config.toml
model = "image classifier"
dataset = "capsule endoscopy frames (Kvasir-Capsule)"
train_examples = 42238
image_size = 48
crop_scale_min = 1
horizontal_flip = true
cutout = 0.4
targets = ["finding"]
num_classes = 11
arch = "inception"
norm = "batchnorm"
activation = "prelu"
depths = [2, 2, 2, 2]
kernel_size = 3
stem = "deep"
widths = [128, 192, 288, 432]
loss = "cross_entropy"
head_dropout = 0.2
init = "lecun_normal"
optimizer = "soap"
beta2 = 0.95
lr = 0.0041
beta1 = 0.95
shampoo_beta = 0.95
eps = 1e-08
precondition_frequency = 32
max_precond_dim = 1024
merge_dims = true
one_sided = true
adamw_lr_other_params = 0.0029
cautious_weight_decay = true
steps = 5900
batch_size = 128
epochs = 17.9
lr_schedule = "linear"
final_lr_fraction = 0
warmup_steps = 590
weight_decay = 0.06
adamw_weight_decay_other_params = 0.05
Rows from block 4, named by matrix and row number. Each number is 500 + 50 x the weight over its row's rms, rounded and kept within 0 to 999. All counts start at 0. Numbers have three digits each. After the name is the row's rms in percent of the matrix's.
# b10: branch 1 pointwise conv (model.blocks.4.b1.0.weight, 72x192x1x1), inputs 96-191
b10.10 108:441468488548445455434459492447406451400630555480498565572535560416580450524526464506496452448476410498496465524492454500574530531501481526524478484593502444449456509564476533519516514476430586526479492543476507523529437405493548484511453474482504467509513498537576506593421571462512584587
b10.11 098:414552410443526484502457514512520468498410526424571534373433550472466542561562551562539456680525440488457494423479408434514534534507569431490579463479491524537507508452543492507519524506495455548532471517483489527584487560613486506467472508481412513474476526596579471511516494509471435528
b10.12 095:565590483497586493542545502569431520505507457475548522533470373563518470495495411511490471423568535500485544373504484442529458515550500422580428542474490578475561539406463498528480420499476443507506542423422518474425495584509500570478430483441466428554506554475509500596542518540508486514
b10.13 086:621476544497511627481459466464558569531554467537575423464535482531523538419488532503556502519433552576475542464528490522483522566595496457495484593544541506569560471517551491567516508463506419532475495484531522551567503505488531585494377516526576454489534519413535436491519519568506583473
b10.14 092:560509438466472512555538477608518500426551452515468549481493472549442525500596526532497465525516431486535568501525560577504452612488517598500540506524563501505547478541578540425534492476475530498478554489476503473510456483504514516482529538497563567492452459521552466500423587493441568425
b10.15 100:488512456547468392551505549438461440481538364520573511595597540436547554512545432445423427478434498530465521481503500451458520480500510479582450472516544474481547507581487433479524497403453466502504492515416587572472551513503605549539391463450452559476549542423444454510505500498450500464
b10.16 101:557495458476549535525490549489550494501477524472543443493469540486488494490472509549596535508615630522575513535406544472470544510503541543492488494473478549654551582587381520560537565539556529478624472498567467525476447497522559593551444502492505488468463525532426487446611485466509537575
b10.17 099:447512548485508462528486479508480455458484513574520505485499532476581486558532537518451584506487528585498532455520570506475475551538540511571518493499507542517507495535474541498523495533528504545552453551574499457448480474466621649411476506627522534456466509419555512558428471460481551481
b10.18 088:481500542491432436454506474545471496499562406552559490500463479490567520596433554593475467539530445522469490489560460477434477516461622501480521536553501527464513503603506467532517536524518451498509472503492487551562546526657523464454534443498528444448580468367526479542466525564546464549
b10.19 103:459484477522564445449451401576395435391547534522532512454475479433545494442494434429455548516522504425465397462453491440406437399453494458452500378452450474562428451458465491417408438496521492441479474508533452532485475496495467479504562436486444438482560523492474438520572552473463476513
b10.20 108:513443494507565548521574529553501488520507442514533433532471554556585448468437551568524488467456417578407489547495487515499495525548474440375590490510486415335516493465446497553497512459365556446414491517509501486494474544548558591582495574510553577532497435456459564557512523480544480432
b10.21 102:489503467595520469526608508515498409533513438487422478468443468477533452541514500473562526545569521576468496480504529453458547604536495520581395497621622520538481510481542543564582492573614480503533536432419462459555450500499603526526490494496461569494502471415579549384517466450479488469
b10.22 099:583475473480571467512541520395539511525611502561468514490496562454516521421480519482603565455493642433573517477446423439521485511501447363436463508554534572482500496492537608568537464618414439482491467436410454505567532523433490380473496547548535499497553458543503511535519515459531468519
b10.23 094:561510549421465479434480476471520466497454417505464475525458553468504377530565522474522408588472496541530468503491471524496581410522573478476584524594404495443592512482433513511454530562517531509627492539522528548480509483533569508529436566537563537495440417452489425474437523452506541478
b10.24 101:573365450491467545436482482409528429452447521472512492512511611466434540589536537560530485470504493585491510588520540578567516541546439500518528443567479494470520502587514528467503519520472484474388589540576532490541537484496487497500515433453441489470455469542482460492467451497461573494
b10.25 097:501415441473506488512468472452512425425504539385517524516527473384541478484648471561552498509437421504511596615385420551495504435584486483527510542588424480501460455500535434512562476444531469539473467535516558473582465601511516567459474519446509519535488516565416455562480476513564532518
b10.26 095:466463611499478485476507485531454479479474572618552571597676540548432462487447516482454522502503538470500566493520498499507557473490536450528523509507507574573528487451471541493521548584588470594512432475537567440512419513529412439343556417559557548441470531575466489491420486516479492464
b10.27 109:547492474498474507515509433540511507462542449513571551433515459496471488568522535442581527526497587557526594520504487559612523627520474507528496504552579589471529561504473603515490532591382541511554613499500475531499546438472508513574470484509450517514492478503500407462560499456436463463
b10.28 100:535473509616505501530501558570493461541497499505486522482427460536477476486499511545495573433421451544513489443490448485512476490469403419556495469476457464400491537528467455498416551443317498513373486457517528459484497565502452526504498517508490465455527513558498487497496502477513518476
b10.29 095:523458549599498475560604511488490461436501416489580495544532454506514426519441612479570453500509479571511450545487488526550557590481457542519530458528523548541537555526464546620442545650439595520519520565562522509516474427449564537537478443486493526458570531434479517533549428433440507518
b10.30 100:558536577514481493544621530502498508550507563597558520496399584487489494521478527459502530560563470540466426473476559494494585523541566491466452395496510432482533453490401536512514513426514446504542511554380458472444467471519452516595589454556519646452457453490507648486462501479465548459
b10.31 102:404527543541445495433466527523553540585499516549414564499437522524534561445593475508516561423430486524511485594551464531550546494579481422520470551588566489490477444488619504531567478526478420544465523508525535464589570454476438479445457527588527471547496513477600507493491394562562531428
b10.32 103:476503478543478437456537489487427550386535480563374527564476501549426443494426487503452521457454500534524481528487434499431473459521521487426542565535452489453523473532450413507456533440395540545513464582606444560485429640526548480487575393473555503472536468501525480624421508535571424501
b10.33 102:462499484501397460562569645511442573505568566490479557637526537545522450442532481486546451472532552523560450506502557509507531504513480536514529472474575517537548576603477534551534553501481583405613502512529489544524476459459510499495516437512616562439507501514532518430445552417525481597
b10.34 099:552541540544484506502507573477469552503480532504546518491500616587412531555493605463457450509536483397454482539543511461568543555515551592517484555511513461469513524564574471502506465609577488582510595488487501515584466503514473427490619490494459465550478433530451476513517577554548445622
b10.35 098:494544551444507557480492431500468508439514570568599470524567607546503466525474429379530476574437560367540506450571529502495439442493529484492427524468535519634538578421553547606493387513637500496577466439450438448502484553428488492596479498517445492517466497548581508476497460562506436497
b10.36 104:527582418512553480629547530474524454582496592427481519480497474404495453434574466523447419529491446516464565468503497491482560508496516485659448470587490499471489494494533474443576428482574422585391490519412489498571498497501503498444489489523521576563490481521454560445488501507438448522
b10.37 108:533578471456454567542566473502549503493457524416544621624582476478427513545573537526553503532501463471487464461465427457537478468500556466446527441477482486544509508537548463561526480404481499473505422554439434515538482498506488479427480512545532562520435531521399400471520500551520507526
b10.38 106:595609477532451529538554477516511538567474479424603481596500491590477449486504507572508541502401448479474517471527509497567455489509497421585418463540511472462511522503524522530475534461489526525489503512421544521553545597494526462492501469516457488631489525458436505474564505539545406524
b10.39 102:498508601486495464490591384483460418473475476551475489575583524481583443521426441432481565566470509485456446507433574504532553562471499511553484483497556455532479471470497479469441473420497537461496475521423572477460451419479416468449442448477531526461411488457535445534496503408497485460
b10.40 100:421543515456505492567522503461415516516581415523551497516526465472427522580442461476527569458527561536593517464542499405430503459484489473513443492518527505539508508509562518508509564456495529481513602504524530437565600487513507493590515560473442560579602537418518506542601483513501487549
b10.41 108:465512470508479478451474454497463464496495477446482464472503496519530453492540590514517464547640489496498487613535409504444551388555565463485576575571479533534561494494494526555450560581470558557589402572612539644550493618546519435515491454432529461475560457478572497487503471439507409452
b10.42 093:577400558416501509431429493457521472503490505495433492446474405443445504567474522550531567535497517512517547605504380440449509557519539451421497474539575457532470549559472525546515562478452469523580519526506516459474543465556568517544486511573534451453469501555460479481530552557543549451
b10.43 101:436553578616554452473454502521486457505630511572500606560519501466578563527493479487574502526517507518519427533482491488412501485488557491471415494555502480533528452500516556480520557526582548559589488558490450535562487554578485453486499485567522519471595498494525489536437525469405510414
b10.44 117:520502466512475459458487449514510399510438443481470475474452424409430464489525409439553537503469500402454521389492419443453472476465496448444369449460460543465564510491510527539501486539504457507514466480373423432569510559526451447503447526502380535529547486557496478515556491544477454524
b10.45 093:513494487386498510518533548550361509427564550538516600531493522592481580456508519431541412471444436470488472468516494504544582506547475500411499554513452494403592556477460474566498571539430460545540591534559466505533470523496543487492495517534549465450504598505517457595502563502491565469
b10.46 090:386457618555427498470451436511472521540571481653487559615533434458493484511453544517522536514513481358470537418561457386459478492505528428478503560532490498480508490517543504509505452511517525550448416457446491452528505561557551458412439428519463417508542548447490504559415520520503445457
b10.47 096:488471519502515480538506445506504469423494436507440473516513493534467487475569540462522486497503497528469595464427462619458488558509502521534441430474478532535481540517498466557536412534475470499551451468495462453446433394477651590517396472462497591442461473447464547487429499352460569552
b10.48 109:463547531424561553453476457542424513537561528510573458396390419500504517479497533552524514559538580565602551573439440637550497470505489483473610492408458526596512498435519572456449512531484515485528481545579563550435540499436460456525528528481529485596451458422627525580565452530592505573
b10.49 096:512517487513575593465510554505619517556603478523515553470479589556543557505432521510563534417546480550461460559510491469473444583511480603512448516443520520573494520461458530469487446558524523507543444480488472512482477428471503485413493448591557475348483507530590498583484425539484533507
b10.50 105:552473515547463556554491361516533451507422490443500401483459445550471481456540453458477567523388449413464508460510508425461498541473496505528398404486609448454498490476571419512579499453535483468527461460413547425566479495468552500485433397502463533502449454435532494531475523546539499442
b10.51 104:434469499476433483450466505456508468497452457516488534450610503420606526538458518607451534463501380571443526527517530498513505475551519500525539555446455498427522525499532478514549466534418490505395528540545610529529535436502524412451556514603584460495423490462433382489472489532610472454
b10.52 092:498500570561457500548462499559491488468456502499464529468505426530501514477578446546532590491527531588467510430503502481424480499480497593505501418490565507557500428439579530493555458518598484509508396480425564476575523424478497536480442427456470513448496557538500538440554410503545435476
b10.53 093:531498498408513543474455469496545499525482495464503498513476566499543521593560495465522491547537516379536635505578507431490528523521559471602493579555599543525445529517531548569503548521637524583540462440444468500553559501518469504442446459628480440481474478432486433542456489611598504526
b10.54 098:531487447498482459454542507447592450564547479471598455507525539520448548497533512489503486500425480459462509431474403504428499529562523442527493534543467518448504530477438466560533542451534412560476460530448469482451544478471429456524534517467381579491482486528542587459518440481506463497
b10.55 103:510457496527458462456494546510475457493436503477536541444530464441647505439469395458501511426386508470451523490470570416471486558402435520466377470464487548500434394530527498404542449486485451439431462443498447374505523435495486450453532523555567446466471474462619478490476452546530397519
b10.56 092:551512590645507429536520505514440425431579464650505497602555544492469583523504502581479572446484514431436587495458581454416402560536414519523488496422576514466552515506510492471481487452461566449468504454516505548498463491491507549517504508474494536427519512454478529540537468404523467521
b10.57 100:559466514491560402525519414532482503468489593522430561536508526575516521469470422566406575477476472507547491499372477520453479551539475561394503483475444439530430473569538454445468494465476496475492531526492543526460456396463437417573538474535489520432490473434501520420505493501536464487
b10.58 104:540455500447474497632575519535521457442478409476638413523561412425510470511461421485441496485434504479447509387419548560516447486499472419478487464514460455522532463526496449475548500438483479477431462455462484406481530539493561509493486512526481564509516540462514516492471522494487496480
b10.59 100:462466570566451389465489482536443485476498445552498525498500426512420503504463499484552525459481516437559468545498414490550592508411437468486490456464442483462503606555461563549523611577435460490526541446522404523487493429497496467545571524537591489499548462463559543499493499472470551533
b10.60 094:594539562522482427468525450525463497501466445517523452491506397622478551391536385488513464424539543473478541479476556524506527444504486475469483543486479524504552592483473489533419524564522449496458532479534458563504479557449525497477587491467540507496531479461588499483445498585517554458
b10.61 105:482472491497597579525526498583530563483546471511551432531466456468515521474599448544562619472463499366488500585542575477458377458582483557409526561559545505475543513561720530451616474532482519495503439474526479492623464452485511486498491488530502466444523530550509451560511528569476520475
b10.62 102:508562513600462483515606494566508451540522458486493489541461614602554456466383476432530524459507550489510577480470543465418459611516469547523393485480571478563560556472503478478524485422498418435490465426439407446456464443462495494524489484500518467414560598447502504485548471526460464468
b10.63 103:522483533470533515484509484453566467529556531522567559459540434419550574436554534475537483536443533543414593466488528536439456412497473445549515512475486557527507387374621492488608339484481455466469425483450539527497585433468499630483457513532489496452492548452405583524502434508476586461
b10.64 105:433484479527518500496532526488544509526528434521599523529487482552467502538480604517435439519593511613497531522517536484442530428537513470494486546567544408478513460630416538517512505391508388505508475572532464487406477562505533518525492534478523596510527470462526620474398495439553555473
b10.65 106:474479494524533477479589551496476482473561437487577557516570538571638595507458525559481483509458457548495486529459535568572462489486514491531602574531511531389528479484467519537500545543496624504477506554551531566509609514461516480492538508612611480594441513480506585551501553558533508603
b10.66 106:482499436514503473510465586403521539513430510382536431481447525554484459518535479616496552524455503532476552475546509503565538553485552477523505491539542522473567555455568487520496456454559511542491527478525618446552517483511492464521436474439551535471536508578625572528469414483570461502
b10.67 096:561483493560504475436346484424475432478485541447505505522483410385577455513536575556486573509469543510516431495522536493470507493518527505557541571503563517503506471452469500464486348457501499559512452535432460552511463459453607604501432531451450435509461581487444390491604500522445539562
b10.68 099:524504469478465505488460518469525469488508599492503528469526514502516457469550404438479497494468505387546553461530484377441428583492505527519441457488574453584385461447598493461513502463603576467428466450477591413548455476513481499432466495492515474485562472542396440560471547444594530528
b10.69 101:526517448478523426571494564520508521457532501496459486488515468607527517567531566452486487545622587517607512448530530567496553561531525571558515471558606573564538461539471556500514521529525475498566476552539472603422491437541518480416498501540497504488475500509453513462534533568554508558
b10.70 099:478544501505548497630537488578556547518437363500517517469487438542427557615466508510521590486499475489504485432543428419502558436523552513450450501504506534504570526489373486507468557551458477489635472486535432443394594444636498549552479490438483580504479509473401549491507505578531460463
b10.71 106:538454482578438485426410470488438452515492460487393553679521500490495478488531550491607502500561514553631524496514392405561553493606493452482549509568491492545570530506507553561501551562520511469565524493573484508481511379496582481554403487511432492454498546422554433434488466503489523435