config.yaml
model: "image classifier"
train_examples: 42238
crop_scale_min: 1
horizontal_flip: true
targets: ["finding"]
norm: "batchnorm"
depths: [2, 2, 2, 2]
kernel_size: 3
beta2: 0.95
lr: 0.0041
beta1: 0.95
max_precond_dim: 1024
one_sided: true
lr_schedule: "linear"
warmup_steps: 590
Rows from block 2 of a small image classifier, named by matrix and row number. Rows with one number belong to one channel. Each number is 128 + 32 x the weight over its row's rms, rounded and kept within 0 to 255. All counts start at 0. After the name is the row's rms in percent of the matrix's.
After each channel's rows are labels from the 100 images, of 14976, where the channel reaches its highest value: "patch colour" is the nearest of a few named colours to the mean colour under the peak. Only what is clearly more common there than usual is listed. The data: capsule endoscopy frames (Kvasir-Capsule). In brackets: how many of the 100.
# r30: branch 2 reduce pointwise conv (model.blocks.2.r3.0.weight, 48x128x1x1), inputs 0-127
# b30: branch 2 3x3 conv (model.blocks.2.b3.0.weight, 72x48x3x3, transposed, each kernel summed), outputs 0-71

r30.37 105 [141 172 117 134 156 159  46 101 146  94 160 155 167 148  88 215 110  89 161 107 161 112 187 161  70  40 120 130 128 153 147  94 158 170 154  78 135 148 123 177 176 173 140 118 140 102 197  94 148 111 160 101 156 136 137 141 190 125 126 107  96  97 109 114 149 104 163 140 140 186 140 106 138 137 137 163 144 137 115 169  74 128 130 137  93 130 158 142 193 147 118 104 130  80 113 112  71 155  98  89 109 138 141  67 145 112 170 147  77 154 109 147  72 134 104 116 113 137 115 106 100  73 117  99 124 105 100  99]
b30.37 084 [102 101 147 120 159 156 121 118 116 130 157 101 181 109 193  86  73 146 101  91 149 122 111  96 100 129 131 121 121 110 168 210 116  90  96  66 109  57 116 104 128 118 153 202 104 111 123 167  87  79 141 157 102 149 105 133 120 110 115 126  91 105 116  74 129  94 102  78 149 111  70 148]
patch colour: grey (57)

r30.5 094 [177 104 172  90  82 119 186 138 145 143 147  64 125  33 113  86 115 119 169 109  97 134 127 130 117  56 176 107 110 115  96 217 119 105 104 108 123 105 167 142 118 103 106 167  92 154 140 149 128 108 142 101 125 103 142 168 121 134 124 166 105 112 161 164 129 112 121 144 154 112 124  93 185  95 178  58 109 182 118 102 118 143  84 116  72 121 138 148 108 112 104 195 108 113 166  95 110 136 187 161 147 143 154 121 152 200 108 132 122 143 108 172 116 135 129 154  93 159 137  85 177 196 132  94 125 132 170  95]
b30.5 085 [151 135  95  92 109 145 160  94 171 149 137 132 137  88  71  75 148  66 141 128 111 140  99 109  93  96 113  63 132 102 127 158 114 123 165  93  84 135 126  69 106 132  86  96 107  96  95 123 153 192 159 114 142  92 104  81  88 127 111 138  92 132 149 197  68 142  98 136  87  69 127  97]
patch colour: red (27)

r30.29 104 [112 171 154 129 135 204  93 154  99  35 119 110 105  99 114 133 118  99  87  79 114 144 105 117  61 127 148  91 189 187 102 130 113 166 112 108  56 104 155 139  89 134 150 117 119 125 165 110 146 136 122 153 158  65 150 141 169  99 155 137 121 132 115 133 110 104 134  88 113 127 124  77 106 126 115 105 116 166 116 135 114 147  82  74 138 112 160 128 173 155 111 207 145 153 172 106 191 115 127 146 134 131 159 112 156 122 114 159 113 118 104 108  82 243 169 107 110 161 192  88 123 167 101 124 117 120 123  83]
b30.29 100 [111 166 167 133 101 146 118 137 162 101  82  92  82 163  90 140 113 124 146 176  94 159  88 164 114 115  84 111 142  95  97 161 216 130  81 102 133 135 131 106 159  56 172 122 135  98 121 102 149  92 120 109  80 126 185 162  69 100 116 104 125 145  93 122 174 147  86 118  87 178 113 123]
patch colour: black (63)

r30.9 103 [119 106 126 112 127 136 118 131 125 103 124 116  98 109 134 157  77 103 116  98 178 110  77 102 178 154  89 154 125  83 148 110 147 113 255  66 118  72 114 171 132 122 144 117 137 136  83  93 114 188 148 106 124 104 109  60 114 151 147 113 107 129  81 127 156 147  92  72 121  97 101 100 100 163 124 123 133 120 120 125 104 122 125 142 133  61 123 157 148 162 160 126 100 109 104  61 111 158  91  59 170 106 102  99 133  86  81 128 109  83  56 106 179 109 103 155 131  86 112 171 115  81 127 101 103  96 114 110]
b30.9 097 [136  78 116 107 121 148 125 124 167 139 207 158 188 125 183 140  98 144 129 116 122 108 142 122 172 101 129 190 122  90 112 127 112 121 193 180 132  82 122 190  81  97  89  85 102 138 102 148 107 143  33 142  81 148 108  96 146 119  75 112 133 143 101 150 125 131 109 118  98 153  86 138]
patch colour: orange (31); grey (30)

r30.22 098 [136 122 129  98 120 107 151  81 142 134 129 118 157 140 197  92 132 217 108 140 105 177 163 112 192  93 139 113 180  73 155 193  88 125  97 160  75 175 154 132  95 134 131  94 128  83  86 143 134 160 118 110 115 117 143 153 111  99 102 118 125 222 101 149 134 192  65 169 135 146 144 165 105 147  76 166 157 143 119 147  89 124  95  80 113 118 103  97 109 108  71 130 111 147  95 128 117 135 118 103  92 100  88 140 137  66 111  97 111  67 113  74 167 125  93 138 119  92 146 148 172 159 126 115  96 133 182 142]
b30.22 109 [136 107  82  92 139 167 108 157  93 148 177 178 120 120 192  99 153  98  97 138 152 186 120 172 150  83 127 105 140 139 105 163 153 114 174 134  96 134 151 155 171 128 133  90  86 144 180 116 174  96  90 150 140 139 142 152  93 115 158 208  82 182  81 181 137 139 122 116 108 107 125  85]
patch colour: orange (64)

r30.24 099 [199  89 120  56 104 133 187 133 139 205 103 121 135  96 106  76 110 129 119 137 142 123 126 117 137  63 145 137 128 138 116 161 143  60 111 126  82 142 148 110 163  84 132 136 103 129 112 133 133 131 135 129  56 154 105 150  81 129 138 146 122 101 122 175 148 105 119 135 139 157 180 134 153  82 136 116  98 125 170 118 153 157 135 145 185 123 156  86 151 167  99 116 133 149  35 124  93 204 106 119 124 184 167  92 128 144 155  69  80 112  66  83 183 111 119 146 114 155 129 131 161 169 134  77  90 133  88  78]
b30.24 101 [122 172 170 154 120 150 175 114 104 170 181 164 133  90 128 155  98 169  81 159 193 124  94  94 107  69 152  92 145 131  83 175 128  99 130 141 154  90 112 173  74  98  81  97 141 194 100 156 172 120 145 128 116  91 163  99 135 131 106 106 167 145 145 146  87 156 117 106 105  94 150 174]
patch colour: orange (49)

r30.2 097 [114 140 187 121 129 149 101 192 128  79 133 107 124 119  99 157 116 140 158 124 156 157 147 135 119  80  93 135 148 123 104  58 109 122 138  88 130 158  82 121 158 164 163  68 116 122 133 133 138 109 123 122  98 166 102 142 189 130 128  95  52  94 124 106 117 126 160 109  78 162 109 134 136  91  91 158 123 102 147 145  98 104  77 168 124 154 141 249 199 105 110  80  92  44 143 110 155  97 174 172 145 156 119 155 174 129 170  95 136 156  63 180  92 148 180 108 132 115 113 136 122 126 117 119 115 139 107 101]
b30.2 086 [ 99 117 130 172 129 164 146 126 150 140  87  35 122 118 172 100  89 162 141 125 144 124 121 102 183  96  92 135 148  81 168 168 183 119 107 129 147 135 135 145 131  91 109 152  98 129  77 138 149  68 119  80 154  79  94 147 117  78 165 201 148 132 103 134  98 131 133  98 145 179 167 177]
patch colour: black (55)

r30.8 097 [127 143 142 127 123 100 142  97 133 139 105  99 104 137 132 115 117 156 158 129  69  95 106 110 119 126 162 110 126 114  60 114  90 118  99 151 110  85 110 100  78 117 115  79  93 122 145  67  89  34  80 118  98 136  99 133 130  79  95  97  59 134  98  91  99 183 100  47  85  98 131 102  72 159  73  67 167 103 137 161  82 137 102  95 104 144  84  79 134  92  25 110  94 121 179 112 127  89 112  87  62 144 118 145 143  92 122 129 153 150 114 142 136 102 113 145 115 136 142 145 147 137 135 150 152 133 133 150]
b30.8 096 [103 159 127 128  84  87 138  93  98 131 135 110 114 109 144 148 151 138 102 110 144  93 118 175 163 214 167 164  95  91  95 172  91 116 181 136  99 118  78 120 126 117 118  87 115  98 106 120 167 173 105 133 106  62 165 128  93  94 110  91  96 175 136 155 100 194 122  96 200 139 118  99]
patch colour: grey (36)

r30.14 094 [133 101  92  90 120 135 123 150 103 147 104  68 105 106  91 123 106  87 129 130 111  87 107 109 117 106 144  95  74 141 109 146 118 146 153  86 142 111 159 145 101 103  58 141 109 153  99  99  75 165 103  99 119 105 120 173  68 132 133 132  71 107 107 184 132  59 103  76 124  45 108 131 113 105  99  87 132 127 133  59 146 119 141  89 143  70 138  79  84 144 100 155 114 144  56 102 126 119  57 112 143 101  90 120  35 124  87  95  98  92 121  94 113 178 117 132 149 194 114 113 148 135  98 114 132 161 110 132]
b30.14 103 [126 200 212 129  97 149  82  69 139 143  81 110 129 159  83 153  55 205 114 160 104 131 120 136 138 138  95 115 121 100 117 170 110 143 136 105 144 100  92 113  99  85  80 123 104 154 122 147 151 110 124 135 143  83 205 102 103 110 145  98 167 123  97 128  84 171 119 122  88 140 118 133]
patch colour: grey (47)

r30.15 095 [111 163 205 155 182 131 152 162 161 164 130 167 173 156 131 126 158 119 165 114 100 111 176 111  98 138  77  83 118 127 159  79 109 151 143 136 139 159 104 117 142 155 132  99 130 143 134 134 124 141 126 153  85  75 111  87 147 156 129 122 142 109  88  93  86 143 163  88 145 122 101 128  56 156 105 139 148 111 162 152  90  44 197 197 134 157 230 159 186 153 141 120 116  75 172 149 102  92 120 126 151 150 133  84 176 135 109 145 150 155 122 150  63 164 127 101  87 144 113 120  91 102 135 134 166 106  82 111]
b30.15 086 [ 94 133 135 229 124 166  92 136 142 117  81  56 152 156 133  96  79 119 138 154 127 132 123 122 141  80  88  93 137  59 180 166 171 136 120  98 134 111  74 121 170 103 123 118 140 132  99 127 153  58 135  82 106  95 108 110 124  95 154 202 146 103 137 105 114 145 114 125 129 130 136 177]
patch colour: black (84)

r30.17 099 [104 110 119 185  98 126  93  90  85  92 174 152 138 182 157 145 132 153 126 139  58 140  84  52  81 135  96  93 141 194 124 108 110 182  90 170 136 101 134 158 154 115  93  76 131 138 104 114  92 114 118 127 144 117 104 138  94 151 101  92 129 169 101 172 111 196 171 120 141 163  86 113 181 129 134 138 137 132 140 118 175 129  89  96 180 117  75 101  71  96 129 111 197 145 127 177 160 125 135 186 122 150 108 138  97  99 137 130 117 116 171  93  70 136 115 110  74 117 135 118 111 125  96 122 189  73 155  81]
b30.17 111 [123  94 135 154 125  99  82 101 163  88 102 114  85 137  82  84 146 180 114 116 101 146 117 218 118 197 107 132 113 116  89 112 150 141 100  74 114 142 101  79 173 104 164 101 126 131 109  78 144 136 198 105 174 159 117 136 113  83 143 165  92  78 130 125 118 143  76 146 163 141 149 163]
patch colour: yellow (47)

r30.43 098 [125 154 123 174 121  99 131 103 127  99 138 116 136 108 142 210  97  88 122 106 167 132 143 163 101 143 137 219  94  99 131 158 161 146 147  93  84 103 160 158  80 130  96 161 155 109 167 124 148  87 119  62 185 128 231 172 103 134  73 180 109 122 178 121  78 121 110 127 171 106 127 125 122  93 128  91 120 158  67  95 148 153 137 138 120 176 130  73 184 148 172 126 162 170 118 130  71 157 123 113 120 122 173 104 111 133 114 167 165 140 126 141 141  92 114 126 141 130  91 106 185 176  98  83 121 170 137 117]
b30.43 096 [144 158 141 108 126 143 160 100 118 141 126  89 182  86 108  64 118 144 102 149 124 113 135  44 126 146 100 126 145 145 136 113 131  63  75 132  76 175  76 102  64  76 116 172 145 146 142 105  86  95 134 100 142 112  78 181 128 144 112 137 107  78  76 138 111  82 126 157 144 102  82 109]
patch colour: pink (53); white (27)

r30.25 098 [ 92 128 100 105 126  64  60 110 120  74 163 138 110 164 138 143 124 156 110  95 140 124  92 109  89 181  78 139  96  98 153 110  99 158 122 133 142 160 161 180 110 177 114 134 107 117  92  90 129 113 125 120 195 115 168 170  36 100 134 161 133 116  80  80 111 171 141 116 108  92  93 124 120 182  85  82 189 150 102 104 104 142 141 136 113  91  94  78 144 142 141  66 112  94  97  92  85 106  63  97  84  92  48  78 124 159  96 135 106 134 131  78 109 123 111 158 153 133 117 128 119  88 125 109 156 144 145 116]
b30.25 102 [ 97 124 120 141  99 111 127 118 155 103 137 105 162 116 115 107 123 147 120 100  92 163 118 199  95 187 107 116  99 148 120 143 120  74 142 130  68  91  73  88 128 100 161 115 132  78 152 128 116 122 139  85 143 140  82 172  98 126  75 176  72  87  84 111 124 109 105 118 152 175  38  79]
patch colour: yellow (40); pink (31)

r30.47 099 [ 90  97 107 120 119 122  93 117  74  98 129 117 150 128  78 172  69  81 103 111 163 116 114 154  76 127 153 186 131 116 124 103 141 125  90  86 147 124 158 164 113 108  63 197 130 138 115  85 141 147 132 111 142 128 170 178  84 141 147 154 143 130 107 174  88 113 107 107 116 146 167 143 111  65 113 139 123 131 107  82 136 101 118 119 133  94 109  56  82  75 169  76 177 148  98  53 122 153 108  92 106 125 159  97  31 160 117 105 149 107  65 106 108 161 131  73 145 178 108 132 144  96 123 131 131 133  89  80]
b30.47 092 [104 142 180 148 120 125 130 121 141 124 119 109 164  83 119 145 116 154  91 184  93 127 163  58 115 165 124 115 140  91 149 114 121  87  89 181  99  99  89 140  57  87  90 142 120 156 174 130 128  99 103 101 110 103 110 181 104  99 107  82 131  77  68 121  85  66 111 134 151 107  58 134]
patch colour: pink (89)

r30.28 096 [102 124 104 165 114 125 103 113  76 121 123 170 138 113 134 129 168 123  97 136 126 185 119 164 148 196  78 110  77  95 154 162 128 134 166 120 197 117 127 181 135 143 114  88 191 107 120 147 184 138 128 131 199 143 169 119 145 134 124 104 148 147 144 234 121 153 115 181 154 120  62 129 140 151 107 164 124 201 130 116 172 152 115 106 144  74 144 108 127 145 179  83 102 131  96 133 138 108 154 149 136 154  88 140  91 165 152 158  87 121 196 110 114  78  88 155 126 102 104 110  87 165 109  94  96 123 192 102]
b30.28 093 [106 142 129  84 105 118 116 102 145  96  98 146 169 126 128  34 106 126 138  97 103 140 102 141 142 160  59 147 101 153  99 102 127 119 130  78 109 177 126 112 143 106 111 135 152 103  96  99  98 128 141  85 110 148 113 137 106 185 107 185 110 146  19 112 138 105  97 120  88 160  96  57]
patch colour: yellow (36); pink (32)

r30.38 105 [103 172 171 115 133 138 126 103 104 149 127  91  77 117  88 114 154 160 117 215 156  96 113 111 133 184 141 129 117 147 131 103 101 109 128 154 138 116 117 111  91 155 185 118 136 185  99 104 128 167 140 154 156 125  62 117 157 162 140  97  91  89  82 131 130 163 109 130 113  90 157  92 146 161 131 137  97  90 142 154 151  75 200 211 114 137 126 168  98 116 211 100 133 120 142 154 158 131 150 209 147 193 146 156 144 172 193 172 169 153 156 200 127 135 151 155 123 141 142 154 113 143 141 164 155 121  85 118]
b30.38 086 [112  98 104 198 102 160 179 193 173 105  89 142 117 128 108  82 116 128 175 119 101 112 105 135 189 145 120  85 140  90 100 143 202 147  99  99 150 109 130 121 152 100  85  92 113  82  44  98 132 101 133  88  97  82 122 144 106 126 108 139 127 138 111 180 106 123 111 165 163 166 148 160]
patch colour: black (25)

r30.34 106 [113 121 105 106 134 115  84  97  78  85 109 134 112 163 132 131 112 136 124 131  95 123 127 121 152 114 127 113 116 103 123 159 111 129 114  95  92 172 170 165 124 145 107  61 146 123  87 140 120 119 124 110 176 100 110 137  88 114 108  91 108 128 104  96 152 130  73 165 130 135  84 158 125 176  98 181 171 135  47 123  92 143 110  89  63 135  64  69  95  89 126  98  59  49 119 156  89 106 106  88  69  62  33 128  91 112  93 171 136 117 201  98 113  99 113  97 104 107 162 141 133 156 117 128 111 127 118 145]
b30.34 107 [ 90 138 171 158 112 160  94 138  61 108 133  96 146 130 156 105 115 120  97 131 132 101  98 174 127 172 195  98 125 131 147 178 145 115 127 137  73 125  94  57 193 134 115 144  61 152 174 122 157 105  73 127 154 112 142 186  98 151 152 164  75 161 121 158 128 136 117  96 147 119 100  71]
patch colour: orange (77)

r30.32 098 [137 198 148  98 123  91 135 167 117 108  53  82 123 105 114  85 130 158 130 177  97 161 113 158 136 112 169  97 136 119  56 221 162 118 101 135 128 109 174 165  92  75 115 117 102 148 128  99 142  94  84  94 155 108 180 169 110  70  93 120  91 129 127 139 120 134  89  97  99 123 159 101 160 127 103 103 120 142 106  91  66 146  57 101  83 149  74 122 127 103 118 135 120 127 133 164 134 159 103 110  90 137 115 126 123 110 128 117 133 123 148 142  93 112 136  97 121 104 144 158 193 200 100 184 177 102 196  84]
b30.32 108 [181 180 116  64 118 180 165  96 158 183 151 145 114  98 112  96  84  73  96 125 114 123 105  90 139 114 131 118 174 139 114 155 139 121 158 132  86 200  95  88  92  91 115 122  78 130 161 122 123 143 121 118 156 139  98 153 122 137 115 115 102  92 108 233 137 129 103 143 135  60 126 103]
patch colour: orange (89)